Weights of a small CTC audio transcriber.
Model: 14.6M parameters, norm layernorm.
Rows from expert 6 of block 2, named by matrix and row number. Rows with one number belong to one neuron. Each number is 128 + 24 x the weight over its row's rms, rounded and kept within 0 to 255. All counts start at 0. After the name is the row's rms in percent of the matrix's.
# up: expert up (model.blocks.2.mlp.up, 8x256x256), inputs 0-85
# down: expert down (model.blocks.2.mlp.down, 8x256x256, transposed), outputs 0-85
up.205 107 [189 102 104  76 161 135 159 117 159 116 133 142  85 105 123 125 103 155 132 122 123 113  95 100 129 143 167 137  96 181 132 121 104 127 151 108 120 103 139 123 122 130 117  83  82 103 133 132 141 181 109 134 116 123 132 112 110 194 135 144 121  98 137 129  89 115 146  79  96 100 168 136 109 141 107 117  94 150 127 129 125 108 100 131 161 111]
up.206 100 [113 109 116 131 170 159 152 100 168 114 142 173  79  91 156 118 105 138 127 138 140  97 133 128 128 152 154 108  92 132 149 134 141 150 158  85  96 112 137  97 134 108  87 117 132 136 114 117 164 145 120 126  86 120 132 117 137 136 106 119 100 118 127 158 127 121 133  96 127  94 147 135 125 122  86 107 114 180 118 139 140 109 108 117 138 141]
up.207 102 [112 168 161 121  95 121 115 151 116 137 146 103 126 142 103 159 126 138 116 148 115 161 121 150 159 127 152 157 133 126 168 159 134  72 149 159 132 138 112 158 154 147 147 100 131 165 125 155 102 134 157 169 134 127 127 155 163 152 163 128 139 157 149  83 128 115 172 140 143 132 120 111 143 142 141 165 148 137 159 119 112  94 167 110 137  80]
up.208 089 [137 114  79 125 164 156 163 143 187 148 166 137 139 124 134 144 142 148 133 133 127 100 122 113 110 157 123 118 115 104 139 111 115 112 158 111  96 122 171 112 117 141  98  90  86 125 108 108 125 127  97 117 134 107 153  72 133 149 130 116 117 138 140 138 125 127 104  95 127 114 160 153 122 150 128 135 104 154 148 151 133 117  99 131 153 160]
up.209 095 [157  66 116  90 129 150 168 121 157 137 107 140 119  93 113 136 115 140 144 126 111 120  96  97 149 162  96 136 126 170 130 108 136 131 139  76 101 116 126 122 127  85 101 105 105 143  85  96 133 145 118 115 104 108 180 135 108 180 108 112 107  96 178 156 102 111 120 109 100  87 126 102 146 151 100  96 125 153 114 166 152 127 117 134 123 159]
up.210 127 [129 120 109 128 129 143 100 110 128 114  80 161 135 142 151 122  89 119 147  90 145 107 132  97 105 121 151 102 149 129 133  91 102 135  96 132 120 101 162  94 108 111 127  99 142  73 105 117 153 109 123 120 120 134 139  93 119  85  97 117  87  91 121 172 125 120 104 131 126 138 142 140 149 110 121 114  99 102  82 151 150 144  90 165 131 101]
up.211 109 [140 147 169 133  87 104 123 161 120 110 143  96 107 119 122 179 167 153  87 136 121 164 145 162 164 135 145 160 134 119 129 157 120  72 121 149 157 152 115 155 142 133 151 108 133 189 151 149  97 133 127 136 155 165 107 148 188 135 162 150 151 156 144  94 150 143 162 131 134 132 112  95 100 115 148 149 135 142 147 103 102 125 144 106 148 110]
up.212 106 [148 127 145 116  85 129 104 127 143 108 153  82 126 162 113 126 155 147 130 139 146 143 137 144 130  94 183 151 163 155 147 145 103  87 142 139 147 143 108 142 147 124 138 135 157 159 144 130 140 149 137 167 127 117 116 147 174 136 142 160 164 133 128  98 137 147 153 110 137 126  95 137 110 166 134 163 122 137 149  98 108  99 145 137 136 115]
up.213 104 [153 138 103 149 135 127  71 105 135 112 103 153 133 147 156 121 106 119 149 116 156 111 162 104 108  87 121 136 120 123 146 127 103 153  98 113 104 127 161 114 134 116 147 131 126  96 123 165 124 135 131 104 121 141 131 138  98  92 119 106 118  99 147 159 140  96 121 129 149 151 108 147 148  81  92 108 121 121  80 155 141 158 115 154 130 142]
up.214 069 [ 98 107 153 136 151 139 170 139 126 120 129 136 111 133 124 145 132 101 124 100 122 130 119 128 142 126  73 162 143 156 119 140 147 122 121 139 156 109 117 123 105 138 125 156 137 132 103 145 167 124  77 154 143 125  97 116 111  82 110 124 166  96 138 110 142 109 120 133  90 152 147 113 167 116 145 131 156 135 164 147 142 141 164 128  82 133]
up.215 072 [129 123 166  95  67 112  99 139 116 106 142 124 124 121 129 143 151 131 132 177 126 171 135 141 129 141  98 143 141 138 137 160 147 123 101 149 118 153 146 132  87 113 140 139 103 132 162 137 121 153 151 162 138 153 145 104 128 144 149 159 132 136 140 121 122 144 140 114 125 129 114 145 114 132 138 125 140 143 144  87 157 152 171 101 157 110]
up.216 084 [110  96 123 122 142 136 140 113 115 127 169 129 119 137 142  78 110 125 123 113 125 124 122 128 123 130  92  82 155 179 158 152 128 129  96 119 122 139 155 109 101  87  89 115 161 123 130 122 189  92 129  82 145 133 112 136  86 113  89 113 157 122 107 139 104 107 131 126  73  95 159 147 138  89  86 127 109 104 119 121 111 123 133 134 120 153]
up.217 101 [155 172 161 147 104  94 120 149 120 145 159 108 121 142 113 160 134 126 151 156 155 150 126 149 143 105 123 140 133 126 107 143 166 118 139 164 166 140  93 150 149 133 150 125 116 150 167 110 122 144 132 175 159 147  95 136 141 117 169 175 171 155 131 128 111 166 145 129 139 138 112 108 120 136 123 148 150 131 143  82 136  93 181 115 120 126]
up.218 128 [147 108 102 119 131 152 140 108 146 120 110 169 111 101 163 104 105 104 146 113 136  94 121 109  93 143 145  75 110 133 149 103 107 148 104 122 117 124 141  88 106 101 122 131 115 123 105 103 149 130 117 118  96 119 118 111  95 127  85 105  92 115 126 150 137  92  89  97 135 130 154 136 133 115 115 126  79 117 141 147 158 118  70 144 104 150]
up.219 092 [108 132 105 120 128 146  95 121 104  98  87 173 159 171 146 112 124  95 146 102 141 117 148  90 134 116 137 127 149 111 142 114 101 148 106 126 125 128 149 134  97 128 187 156 149 120 118 150 131 105 133 123 120 166 150 100 123 100 151 120  67  89 104 143 107 126 108 146 160 175 123 154 137 107 103  87 120  79 111 131 124 146 136 143  96 122]
up.220 121 [141  90  88 118 120 144 150 122 138 105 105 157 153 115 157 121 107 119 150 116 157 128 125 119 114 141 116 101 107 153 124 118 108 133  75  90  79 114 127 108 140 108 132 121 108 120 102  92 153 116 120 107 106 107 150 103  87  81  89 106  76 131 138 158 107 102  98  94 129  96 178 137 137  90  97 103 133  97 118 140 161 136 107 123 106 149]
up.221 110 [119 131 163 126 120 109 110 180 139 117 160 104 119 146 151 183 151 138 133 152 102 153 156 182 127  92 152 160 157 140 164 163 127 120 151 143 142 146  84 117 158 157 135 127 122 160 146 132  90 169 153 146 181 123 120 146 146 130 157 162 156 155 125  90 117 140 134 135 131 139 112 124 104 136 135 155 143 126 171  88 119 122 165 108 158 131]
up.222 072 [186 105 123 152  72 102 160 110 129 168 156  95 101 117 145 117 129 134 119 145 131  96 124 146 125 164 120 132 102 129 114 112 149 134 120 153 114 159 139 103 185 101 150 123 107 139 140 140 106 145 196  93 121 153 164 111  67 104 133 114 102 148 176 132 130 124 137  77 143 115 130 132 133 119 149 104 131 113 129 113 153 131 121 114 107 149]
up.223 092 [132 159 147 136  87  99 108 130 151 143 160 103 115 147 105 155 161 174 139 145 138 150 162 124 104 103 110 134 139 153 102 167 159 124 131 131 151 161 105 150 122 143 156 142 139 144 145 141 148 150 132 172 131 134 130 123 165 116 156 126 168 132 143 130 140 142 123 115 127 110 106 136 109 122 163 137 130 122 167 105 138 122 147 116 131 107]
up.224 090 [129 173 132 160 106 129 106 146 120  95 138  78 158 134 104 125 134 105 123 147 130 120 173 141  82  81 103 124 174  84 111 154  94 122  86 101 159 150 105 183 143 176 140 161 178 147 157 194 104 140 158 138 120 157 117 134 127 120 153 130 146 117 133 125 145 151 118 166 159 171  81 155 131 122 137 139 143  70 133 124 149 126 144  96 131  93]
up.225 138 [155 129 102 120 125 134 103  89 134  93 115 184 152 137 166 103 120  99 144 122 153  86 126 134  87 121 114  95 119 124 135  94 107 162  88 101 102 115 173 107 111  92 129 115 129 117 107 118 141 114 103 110  97 123 115  97  93 109 119  99  88 110 125 157 136 107  90 116 129 103 128 143 154  86  95 123 111 109 113 168 157 116 107 161 116 140]
up.226 096 [ 97 148 163 151 110 124 104 160 105 105 143 139 150 169 125 150 146 115 113 141 107 182 169 116 115  92 126 163 135 124 110 117 115 149 115 177 134 129 122 135 140 154 133 192 146  99 114 136 116 130 130 124 121 157 131 145  79 131 140 140 176 140 124 140 115  94 134 169 135 146 114 142 107 132 139 140 138 114 147 130 111 115 133 109 135 100]
up.227 108 [131 141 133 144 103 109 118 128 143 104 171  92 137 139 121 149 161 128 105 139 124 148 169 145 131 102 143 141 154 145 136 171 132 118 140 131 147 123 104 150 130 166 152 159 148 141 160 133 106 140 152 175 187 118  98 143 144 126 155 156 139 151 141  91 153 163 170 127 131 104  96 103 116 151 147 171 133 130 150  81  94  97 157 122 161 111]
up.228 106 [153 185 156 141 100 106 130 141 130 141 141  80 139 161 132 166 175 136 109 179 127 149 135 163 138 122 122 155 110 142 154 162 150 121 113 157 139 152  90 162 166 122 181 141 107 141 149 127 117 154 114 139 135 123  97 140 129 123 131 155 152 145 143 109 164 133 165 106 139 130 109 129 148 152 157 158 171 126 151  98  99 127 153 116 145 134]
up.229 078 [105 124 164 129 120 119 168 174 129 197 135  81 122 118 118  81 128 164  98 121  89 153 111 129 126 117 127 184 152 175 143 118 195 110  96 143 144 132 143 162 181 117 140 149 111 155 104  97 169 156 146 158 146 159 153 154 113 116 156 104 175 140 141 114 120 112 137 157  95 116 107 163 162 110 142 131 136 114 130  83 109 141 132  97 123 140]
up.230 091 [102 177 157 173 155 122 134 133 117 160 134 139 116 158 107 143 122 100 148 109 149 134 138 149 131 158  81 151 138 162 111 165 113 145 105 146 137 144 117 120 131 137 157 120 163 155 178 122 170 112 163 137 121 126 102 124 126 119 173 125 125 146 115 134 119 111 127 147  58 126 130 141 132 110 133 132 136 169 196 119 127 182 132 145 106 101]
up.231 094 [ 94 134 145 118  97  80 118 145 140 123 163 107 106 166 113 178 150 153 134 159 141 181 151 159 133 116 144 128 145 123 157 144 114 105 151 123 162 123 109 124 159 128 111 111 113 158 161 158  89 128 146 164 142 111 125 145 125 118 147 175 126 139 153 124 130 151 139 141 117 115  95 117 112 128 134 159 172 117 167 104 103 104 169 107 169  96]
up.232 145 [169 100  98 102 161 160 152 103 157 117 118 169 104 102 135 118 103 134 137 102 154 118 122  87 105 157 156 125  88 119 163 110 100 148 150 109  98 111 160 105 106 113 106  85  93 124 111 118 149 144 100 109 105 105 142  93 113 156 107 120 116 108 159 154 130 123 100 114 114 111 160 166 126 147  98 112  96 148 102 160 143 112 108 153 121 153]
up.233 081 [120 141 115 156 110 114 153 126 119  96 100 131 111 110 147 126 126 142 132 127 135 100 160  88 105 100 122 148 126  73 116 147  87 115 127 159 141  85 127 101 121 157 126 146 133 130 116 149 125 113  97 123 108 154 124 109 111 174 110 120 113 124 148  99 183 152 136 156 196 141 126 164 140 150 107 145 109 208 119 131 134 101 141 172 121 111]
up.234 112 [127 106 125 103 124 147  64 108 103 107 107 169 149 131 157  91 116 117 140 109 120  98  96  90 106 121 151 104 111 134 124 122  90 135 113  98 105  96 124 106 114  86 107 116 148 115 100 121 144 107 112 114 124 139 113 108 115 110 108 136 104  97 114 142 109 113 100 135 161 128 147 144 176 127 108 118 100  78  98 157 132  95 112 128 138 120]
up.235 101 [ 81 123 150 129 112 107 137 168 136 168 181 137 112 133  96 125 135 121  78 150 103 140 130 118 147  92 120 145 128 144 153 136 129  90 103 131 150 172  90 172 161 137 130 132 106 152 154 173 109 174 168 175 152 153  97 114 160  87 162 139 166 167 129 108 168 144 172 142 146 118 128  97  97 138 143 144 159 146 149 116 106 144 141 128 139 110]
up.236 119 [131 155 150 163 114  81 132 153 126 120 161 102  96 108 112 140 166 156 136 157 134 143 131 192 147 111 139 179 143 139 141 145 137 123 152 123 167 155 111 143 161 159 134 139 148 163 137 116 124 133 135 129 151 113 122 143 142 119 162 163 131 158 127 105 143 134 133 136 127 114  98  95  97 159 164 143 149 131 148 115 100 108 162  85 134 103]
up.237 122 [162  70  97  87 128 159 169 123 170 111 140 124 101  86 140 110 112 140 166 118 151 123 114 121 104 146 147 116  88 138 144 101  90 134 144 119  97  94 141 111 114 130 100 103  96 102 103  81 147 153 120 117 117  98 155 153 116 154  99 112 110 126 141 157 104 139 154 133  72 105 161 146 147 118  98 115 113 162  82 132 132 111 117 138 150 137]
up.238 096 [154 125 138 140 105 101 124 182 111 127 118 125 114 166  84 124 144 130 118 154 121 162 156 179 139  94 106 185 165 145 152 179 120  96  99 123 133 186 111 114 150 142 156 131 133 159 137 152 127 175 133 178 146 137 120 145 134  94 150 128 117 159 140 130  95 145 153 111 134 133 144 103  93 121 148 122 115  95 154 111 110 141 169  81 148 123]
up.239 096 [ 75 148 127 174  80 120 111 150  81 133 119 107 123 139 136 124 184 126 112 176 141 157 151 159 165  86 106 145 176 126  98 132 147 125 107 186  98 130 105 159 139 136 117 167 137 148 164 154 128 147 170 130 130 181 128 132 125  88 159 146 145 125 137 142 129 146 141 164 166 160 103 126 135 151 130 153 111  99 139 120 144 135 141 135 140 112]
up.240 086 [190 115 145 145  97  92 108 148 134 125 174 113 108 162  96 124 151 168 104 154 138 142 128 180 145 132 126 146 125 133 126 140 152 100 142 124 126 137 146 126 170 129 135 108 104 137 144 142 113 142 151 162 133 102 129 143 151 149 167 138 133 164 156  94 144 135 105 128 110 116  91 153 107 132 144 116 147 138 132  94 162  91 145 124 133 108]
up.241 116 [129 110 126 117 118 154 126 129 105 132  97 145 161 113 140 100 103 105 142  93 137 115  74 132 110 122 126  92 109 144 134 102 148 158  94  93  98 135 153  96 126  74 150 125 115 122 151 101 145 100 106 124 119 100 142 107  94  91  77 107  95 105 122 135 106  73 113 105 119 110 147 151 144 103 116  93 108  84 103 148 147 141 113 120 112 151]
up.242 105 [124 141 136 134 121  90 133 135 154 153 165 108 154 156 123 157 147 141 133 134 117 153 132 154 148  75 126 146 117 138 121 140 133 108 132 160 152 139 114 159 140 138 160 150 135 153 139 150 122 162 159 162 149 162 117 141 167 145 132 116 163 149 135 106 138 167 147 137 115 127 126 118 102 151 151 133 157 123 146  98 116 134 161  92 146 116]
up.243 119 [154 101 114 107 127 140  87  85 134 104 108 157 134 126 139 113 115  96 128  99 173 111 131 106  82  94 118  99 150 131 134 104 133 160 100  75 121 143 144 109 102 113 158 156 122  98 111 109 156 117 130  95 102 117 121 130 107  93 114  97  90 104 123 151 109  84  75 112 134 120 143 135 150 101 109 130  78 104 139 118 163 128  88 138 108 159]
up.244 100 [166  99 138 130 132 147 145 117 120 121 121 160 135 113 123 156 141 127 151 111 161 119 115 123 131 157 132 126 123 116 161  95 107 156 153  93 107 116 147 107 116  87  99 113  68 116 114 124 154 112  77 116 130  88 152 149 103 174  95 124  78 127 161 109 114 113 101  90 141  96 164 140 151 124 122 105 106 146 120 150 129  67 111 154  90 134]
down.205 142 [115 147 145 157 122 168  93 141  98 134 137  86 112 130 131 127 133 115  83 111  81 122 160 159 156 128 134 120 152  88  93 108 145 126 114  98 125 157 129 156 133 148 152 122 169 108  88 128 121 154 148 132 138 130 105 127 134 114 125 156 101 163 125 108 178 130 137 146 130 133 101  83 150  97 112 160 123 125 141 104 138 151 155 120 125 132]
down.206 109 [ 92 138 119 155 113 127 107 139 109 132 114 106 125 121 149 100 128 133  80  93  79 134 124 155 141 135  87 141 133  72 102 110 115 117 131 126 138 151 145 141 123 158 108 144 146 127  89 129  95 147 149 122 114 150 101 149 128 119 107 134 144 141 146 122 194 110  99 145 120 165 110 100 132 159  95 149 125 141 138  93  98 145  98 129 123 140]
down.207 089 [134 118 111 120 159 119 120 184 151 136 143 152 123 109 120 118 147  80 128 136 142 160 103 167 128 153 136 136 118 124 108 141 134 112 134 139 144 142 120 123 139 128  85 122 126 142 127 121 167 171 174 145 152  88 119 127 140 152 145 130 102  77 128 116 110 107 150 100 130  93 136 128 142 105  88 105 133 113 144 142 134  73  98 125  97 114]
down.208 147 [ 98 145 165 131 106 143 142 107 142 156 121  97 137 129 134 117 129 129  72 108 100  99 171 171 158 128 129 116 151  96  89 109 139 134 103 114 132 147 120 143 134 156 135 141 136 121  87 134 119 138 150 138 121 121  92 145 144 126  99 142 101 151 113 107 182 123 123 134 140 127 111 104 165  97 121 169 105 132 142 108 100 123 139 144 126 131]
down.209 130 [102 150 130 131 128 156 129 124 127 161 105 107 132 119 117 112 142 135  94 113 111 112 135 158 129 119 134 107 147 103 102  85 106 140  92 110 125 167 128 124 159 154 169 135 152 108  86 100 140 160 170 158 143 128  89 136 116 108 114 156  99 138 114 136 175 120 139 142 147 137 104 126 170 113 119 158 115 127 126 106 114 159 134 123 158 123]
down.210 112 [ 66 108  93 150 179 125 139 113  96 145 135 132 155  69 102 144 120 136 139 130  88 123 139 103 113 178 107 141 182 108 105 125 133 134 148 151  95 133 113 136 102 130 107 130 147 111 111 116 103 127 110 108 129 169 141 153 149 149 134 161 152  99 132 116 125 136 140 178  71 150 108 136  79 104 160 111 141 152 116 166 135 156 130 113 105 107]
down.211 077 [134 137  89 118 100 156  99 124 161 153 168 141 122 131 158 142 137 106 139 157 121 162 135 146  41 118 110 171 168 142 169 154 144  97 118 164 163 107 105 118 113 159  97 126 102 162 130 157 147 128 156  95 129 107 140 120 104 147 153  96 104 134 173 123 126 161 127  75 167  91 117 165 169 112 151 115 157 149 150 102  89 115 130 118  94 105]
down.212 082 [132 121 122 115 108 184 129 193 168  96 109 146 122 170 146 154 111 113  62 157 142 121  87 127 139 115 138 146 168 131 105 128 134 117 100  96 143 131  96 112 113 118 148  98 119 174 146 135 116 170 128 146 120 121  77 165 110 139 128 109 109 125 119 131 150 138 120 127 103  83 114 127 127 160 137  99 108 111 116 129 113 115 129 105 120 132]
down.213 105 [107 114  83 172 177 145 148 131  87 112 118 164 133 112 131 143  96 138 157 109  79 123 127  93 125 144 122 133 133  96 143 149  94 138 165 161 115 112 128 142 150 176 134 162 163 118 147 120 115 114 140 142 119 180 122 128 140 152 127 153 148 143 117 122 170 129 148 170  91 161 122  94 112 134 162 101 120 142 118 142 131 145 125 137 126 148]
down.214 097 [142 114 143  95 106 112 113 146 104 118 164  83 152 149 115 115 147 142 129 183 124 105  98 126 120 113 133 145 152 134 147 119 109 134 153 147 151 144 122 179 157 123 134 143 140 135 131  96 107 126 131 149 164 139 157 161 152 139  97 130 160 124 114 129 137 165 150  55 133  97 143  83 114 119 143 126 125 149 170 132 144 130 113 113 126 131]
down.215 086 [170 132 114  93  48 122 134 117 165  92 156 117 147 130 120 130 141 154 116 167 128 115 113 143 119  78 129  98 107 113 146 138 123 111 151 102 149 110 124 134 134 120 128 148 107 110 135 136 132 104  97 164 129 133 126 117 107 107 102 139 116 123 104 135  98 150 150 110 163 101 128 184 166  87 140 142 185 113  92 108 150 104 135  97 138 129]
down.216 106 [136  83 147 118 113 130 132 125 141 143 172 117 120 138 109 169 117 135 113 130  82 135 126 136 123 126 128 153 145  93  84 116 106 109 146 123 147 129  99 151 121 110 105 106 136 145 125 118  57 151 166 173 169 110 151 157 157 169 126 116 161 162 138 100 152 173 157 136 124 131 149 105  81 132 147 106 136 143 101 109 101 123 166  85 179 106]
down.217 077 [ 97 155 108 152 109 158  88 144 126  88 148 127 121 149 153  99 136 105 108 137 133 160 137 105 132 151 111  74 153 142 109 119 119 148 138 150 158 147 130 135 123 142 185 137 120 147 109 189 145 115 129 117 101  92  93 123  85 143 134 105  97 102  80 141 124  89 118 104 181 141  80 137 104 116  97 135 133 101 114 113  79 150 147 132 101 144]
down.218 118 [ 90 133 125 125 190 149 102 118  88 140 128 144 150 119 150 145 109 149 129 114 103 142 116  89 124 173 169 142 127  70 112 164 136 138 160 157 109 131 138 138 148 165 111 133 148 107 133 117  99 126 132 125 130 139 137 153 154 119 130 162 154  87 130 100 119 141 164 161  97 173 132 106  97 150 157 110 154 112 100 146 132 167 137 123 119 138]
down.219 093 [109 114 130 141 187 118 155 119 101 144  81 100 159 115 113 131 101 153 149 116 157 156 154 101 132 147 144 129 137 103 113 140 123 155 117 138 127 117 149 154 121 114 141 112 141  94  99 134 100  91 145  99 123 153 131 152 120 168 171 135 142 108 106 122 153 112 117 153  97 158 142 135  61 130 143 119 123 144 102 137 122 123 148 152 129  78]
down.220 104 [ 87 100 134 137 187 124 134 142  88 104 129 104 127 140 124 144  92 143 132 116  97 151 143 101  99 149 149 144 140  53 116 154 131 146 135 153  90 126 116 158 100 135 111 151 117 116 139 116 129 127 134 110 135 149 129 152 135 147 126 150 138 126 151  91 127 166 151 183 107 171 139 125  83 159 134 112 134 144 102 128 101 171 131  96  98 152]
down.221 075 [125 114 118 112 107 114 132 160 159 121 105 182 162 109 109 152 120 122 132 143 107 160  74 164 120 114 136 102 121 164 110 105  95  92 128 101 132 122 105  93 121 118 107 107 100 157 152  75 103 141 164 132 134  85 130 130 124 134 156 139  85 137  98 134 115 135 140 131 104 100 131 115 147 110 138  79  90  95  81 157  86 123 137 103 112 100]
down.222 095 [ 82 115  81 173 146 151 144  87 103 118 129 141 117 118 120 116  78 132 128 136 129 141 125 111 165 159 126 123 160 100 126 121 164 126 136 150 104 151 124  94 152 147 116 128 137 114 130 107 132 127 129 112 101 133 105 157 114 148 106 195  80 102 106 140 150 133 112 133  87 156 110 138 114 127 124 156 110 148 100 129 104 129 107 101  95 169]
down.223 087 [ 99 158  95 121  93 128 121 166 156 123 105  99 110 142 138 152 109 105 106 130 127 137 159 113 131  98 104 114 135 149 126 115 102 111  95  87 147 143 161 107 139 154 132 131  99 158  89 170 123 140 153 124 118 107 126  95  92 108 150 124 131 145 140 142 112 152 126  90 135 111 131 101 146 139 113 157 127 121 128 130  67  95 155 148 145 103]
down.224 086 [ 93 169  84 155 153 127  87 124 127 116 148 113 151 101 112  65 127 112 142 144 134 123 141  91 158 166 112 109  88 136 137 133 117 136 179 160 123 119 128 105 137 164  91 125  86 107 115 156 138 126 138 111 157 142 135 102 137 160 131 134 107 115 129 161  84 117  99 142  98 163  72 133 163 154 149 152 167 186 106 150  88 113  81 121 100 164]
down.225 113 [ 95 114  94 159 192 138 133 120  61 146 161 131 133 109 122 138 118 153 105 128 113 110 126  91 120 153 136 134 141  89 101 153 118 127 176 144  98 120 100 151 120 122 126 118 142  99  95 132 142 113 143 130 135 165 163 121 163 138 112 122 144 119 151 112 133 108 156 165 107 180 140 111  70 131 150 121 123 143  97 150 108 153 149 123 104 139]
down.226 083 [119 105 122  89 158 134 142 111 126 119 164 123 103 109  78  82 159 110 133 148 115 147 123 101 138 138 105 155  77 118 158 127 121 101 179 183 116  81 168 121 130 151 112 103 118 128 143 183 132 119 168  95 110 129 155 112 112 172 140 134 129 117 110 140 101 148 114 134 145 108 119 134 123 117 123 128 117 149 151 169 166 182 113 114 121 117]
down.227 086 [130  81 107 117 123 131  90 126 139 101 145 128 136 141 124 144  91  87  95 148 109 128  88 112  92 123 132 104 156 123  91 100 141  78 158 124 131 136 163  48 161 111 114 140  90 166 175 151 127 109 171 147  83 155 112 109 100  75 163 130 100 138 162 148 164 157 147  87 146  95 129 159 146  96 140 104 119 120 117 113  93 143  97 119 111 114]
down.228 085 [112 119 113  93 123 121 106 119 157 128 127 120 128  91 141 162 131  57 160 131 126 170  69 132 118 162 107 124 132 145 141 146 119 113  79  95 182 103 150  92 148 138 133 109 109 161 145 133 124 131 115  83 140 131 119 103 152 104 152 106 125 136 100 157 122 148 110  79 104  51  38 146 174 108 144 160 133 116 108 140 107 122 160 139 100 113]
down.229 086 [132 138 102 163 112 132  81 121 118 105 160 122 122 161 123 130 108 120  93 120 119 129 121 115  56 128  94 162 164  89 137 147 131 139 152 182 134 162 118 122 134 163 156 182 144 127 160 146 155  52  92 121 158 166 112 109 135 143 112 130 103 118  90 132 155 148 129 143 111 184 141 145 165 153 118 154 126 150 122 120 117 132 114 137  94 165]
down.230 096 [169 113 140 102 110 159  89 169 117 122 140 123 153 117 100 132 135 162  95 134  99 161 111 141 137 132 168 111 140 161 124 151 116 122 111 113 145 123  90 177 142  88 115 107 133 141 173 138 122 124 128 145 150 129 169 145 166 155 152  88 108 149  99 124 131 151 158 116 110 101 154 145  99 137 136  68 121 129 112 122 115 118 153 120 126  95]
down.231 091 [168 107 147  96 107 131 124 151 177 102 134 128 134 132 164 144 145  73 137 138 115 150  87 160 133 128 101 125 147 144 149 167 145 126 112 117 166 139 101 130 174 127  96 117 125 143 113 129 131 164 150 101 158 120 163 116 129 116 115 137 103 105 131 132 157 109 126  61 154 110 111 139  95 149 134  99 149 101 129 136 117  64 154 139 153 109]
down.232 138 [ 91 157 147 144 158 170 131 138 125 172 105 107 143 107 114  93 115 165 102  99 123 125 184 153 169 114 130  93 134  77  90 103 122 157  80 112 138 169 135 144 149 155 157 132 159 117  98 124 134 144 148 146 112 106 113 134 129  97  74 155 104 142 143 124 166 102 127 133 129 137 125 108 138 123  94 138 112 136 153 123 126 153 138 167 137 123]
down.233 090 [147 146  99 110 193  97 164  98 104  93  99 103 126 101 171 128 129 123 144 123 159 121 166 115 144 145  81 118 136 117  83 126 152 162 124 113 111 160 143 132  95 124 109 142 127 127  78 155 153  95 114 126 111 158 137 156 107 171 140 150 157 101 149 174  98  85 101 154 107 178 110 133 175 150 102  94  80 186 130 141  86  98  94 101 137 141]
down.234 109 [ 95 133  76 138 185 165 134 129  76 137 127  90 107 125 115 142 112 115 125 104  98 139 145 103 110 168 126 137 128  80 126 131  99 150 159 137 106 107 126 133 137 174 129 133 136 114 164 130 114 136 124 119 128 175 130 157 142 164 120 108 124 107 152  95 145 125 130 172  94 208 130 131  82 135 160 132 125 117 118 119 139 163 167 109 118 129]
down.235 085 [195 123 101 101 108 126 138 142 158 112 113  99 108 168 122 120 147 144  76  84 125 146 121 131 149 147 110 132 115 177 169 116 104  82 107 104 152 180 115 106 192 113 126 135 120 181 145 119 163 137 157 139 109 143 128 106  97 138 146 114 125 138 160 179 137 121 151 108 162 103 127 150 149 119 129 107 145 138 119 118 101 120 166 117 189 144]
down.236 085 [136 107 132 111 137 129 162 132 156 123 153  95 135 127 144 103 119 144 145 140 119 154 104 147 110 158 102 122 147 187 161 137 175  99 148 133 134 146 132 133 141 140 139 128 112 129 113 181 141 121 165  98  72 127  98 114 109 165 184 155 112 110 114 120 131 159 173 125 106  93  94  94 142 136 146  95 121 127  51 138 113 162 131 120 128 151]
down.237 120 [ 96 143 133 141 135 162 109 103 104 167 130 111 127 135 151 124 121 134  85 127  97 136 144 184 135 117 141 105 151  74  97 129 123 127  99  77 124 150  88 156 152 151 150 124 142 138 131 133 104 147 171 118 150 119 118 176 121 122 135 161 145 153 126 124 185 117 112 137 104 128 150 114 128 109  98 138 132 141 148 105 103 145 156 145 121 137]
down.238 094 [125 126 127 120 114 158 105 141 169 119 123 123 113 140 132 156 107 115 117 126 126 155 139 127 107  96 124 101 121 164 150 149 115  80 111 113 152 134 111 114 158 120 177 131 148 120 123 146 142 158 131 111  94  76 137 101 120  86 146 123  93 164 119 184  93 112 120  95 177 105 124 113 199 130 133 142 152 116 126 163 165 116 109 127 121 125]
down.239 092 [108 149  93 127 167 117 117 131  95 135 140 166 127 121 126 125 152 131 130 141 133 124 127  96 112 135 114 140 139 146 139 125  93 142 146 167 113  92 155  89 139 140 144 121 122 108 132 139 156 128 144 131 140 118 171 116  91 173 152 139 144 101 120 134 130  87 134 137 142  94 106 127 161 144  90 118 151 125  94 156 123 143  96 129 120  94]
down.240 090 [135 133  89 124  57 155 143 158 182 114 182  97 110 132  91 117 125 128 144 115  94 126 100 118 126 155  77 129 147 158 159 162 130 104 154 112 151 134 104 123 121 121 111 123 133 151 154 129 126 137 115 133 138 112 107 111 129 128 167 155 102 140 129 121  92 119 125  72 149  82  87 140 182 114 129 128 147 143 115 122 110  82 127 116 127 139]
down.241 108 [ 93 112 128 132 168 144  88 112 121 123 147 137 120 140 114 155 134 155 150 150  87 143 144  85 123 168 161 130 111  86 118 150 119 156 145 154 114 143 113 153 138 169  92 149 139  99 148 132 110 113 124 125 120 170 136 164 148 153 139 136 126 121 134  93 107 152 122 160  63 159 123 136 109 140 133  99 154 148 118 129 104 150 152 102 133 103]
down.242 089 [108 127 158 146 114 156  88 106 141 146 151 104 117 145 112 113 122  91 123 102 135 105 151 103 124 136  97 126 146 130 121 146 120 157 128 119 111 124 116 122 125 152 139 144 130 127 108 168 147 147 155 102  93 139 110 135  85 155 122 148  65 104  94 164 111 145 150 145 124 129 102 111 137  84 164 136 127 132 107 101  94 118 109 156  90 110]
down.243 107 [128 109 122 150 181 150 134  94  82 133 133 135 125 106 120 144 103 156 150 115  91 113 145 102 105 134 130 141 112  55 122 123 119 101 168 161  91 134  93 130 119 154 100 138 163 130 144 117 110 111 131 117 148 161 113 169 153 177 130 154 151 111  97 129 126 156 160 187 111 194 157 114 104 144 148 118 153 157 128 130  89 147 141 121 113 130]
down.244 138 [101 148 127 167 145 185 120 131 127 167 102 137 112 110 131 102 123 132  97 113 107 134 162 135 140 127 140  97 137  69  73 117 114 163  93 139 111 157 117 118 126 175 150 152 167 109  83 132 149 143 142 135 112 131 114 124 103 119 134 125 108  95 136 110 151  91 124 145 113 146  90 135 161 104  95 127  94 123 129 155 132 186 121 146 131 106]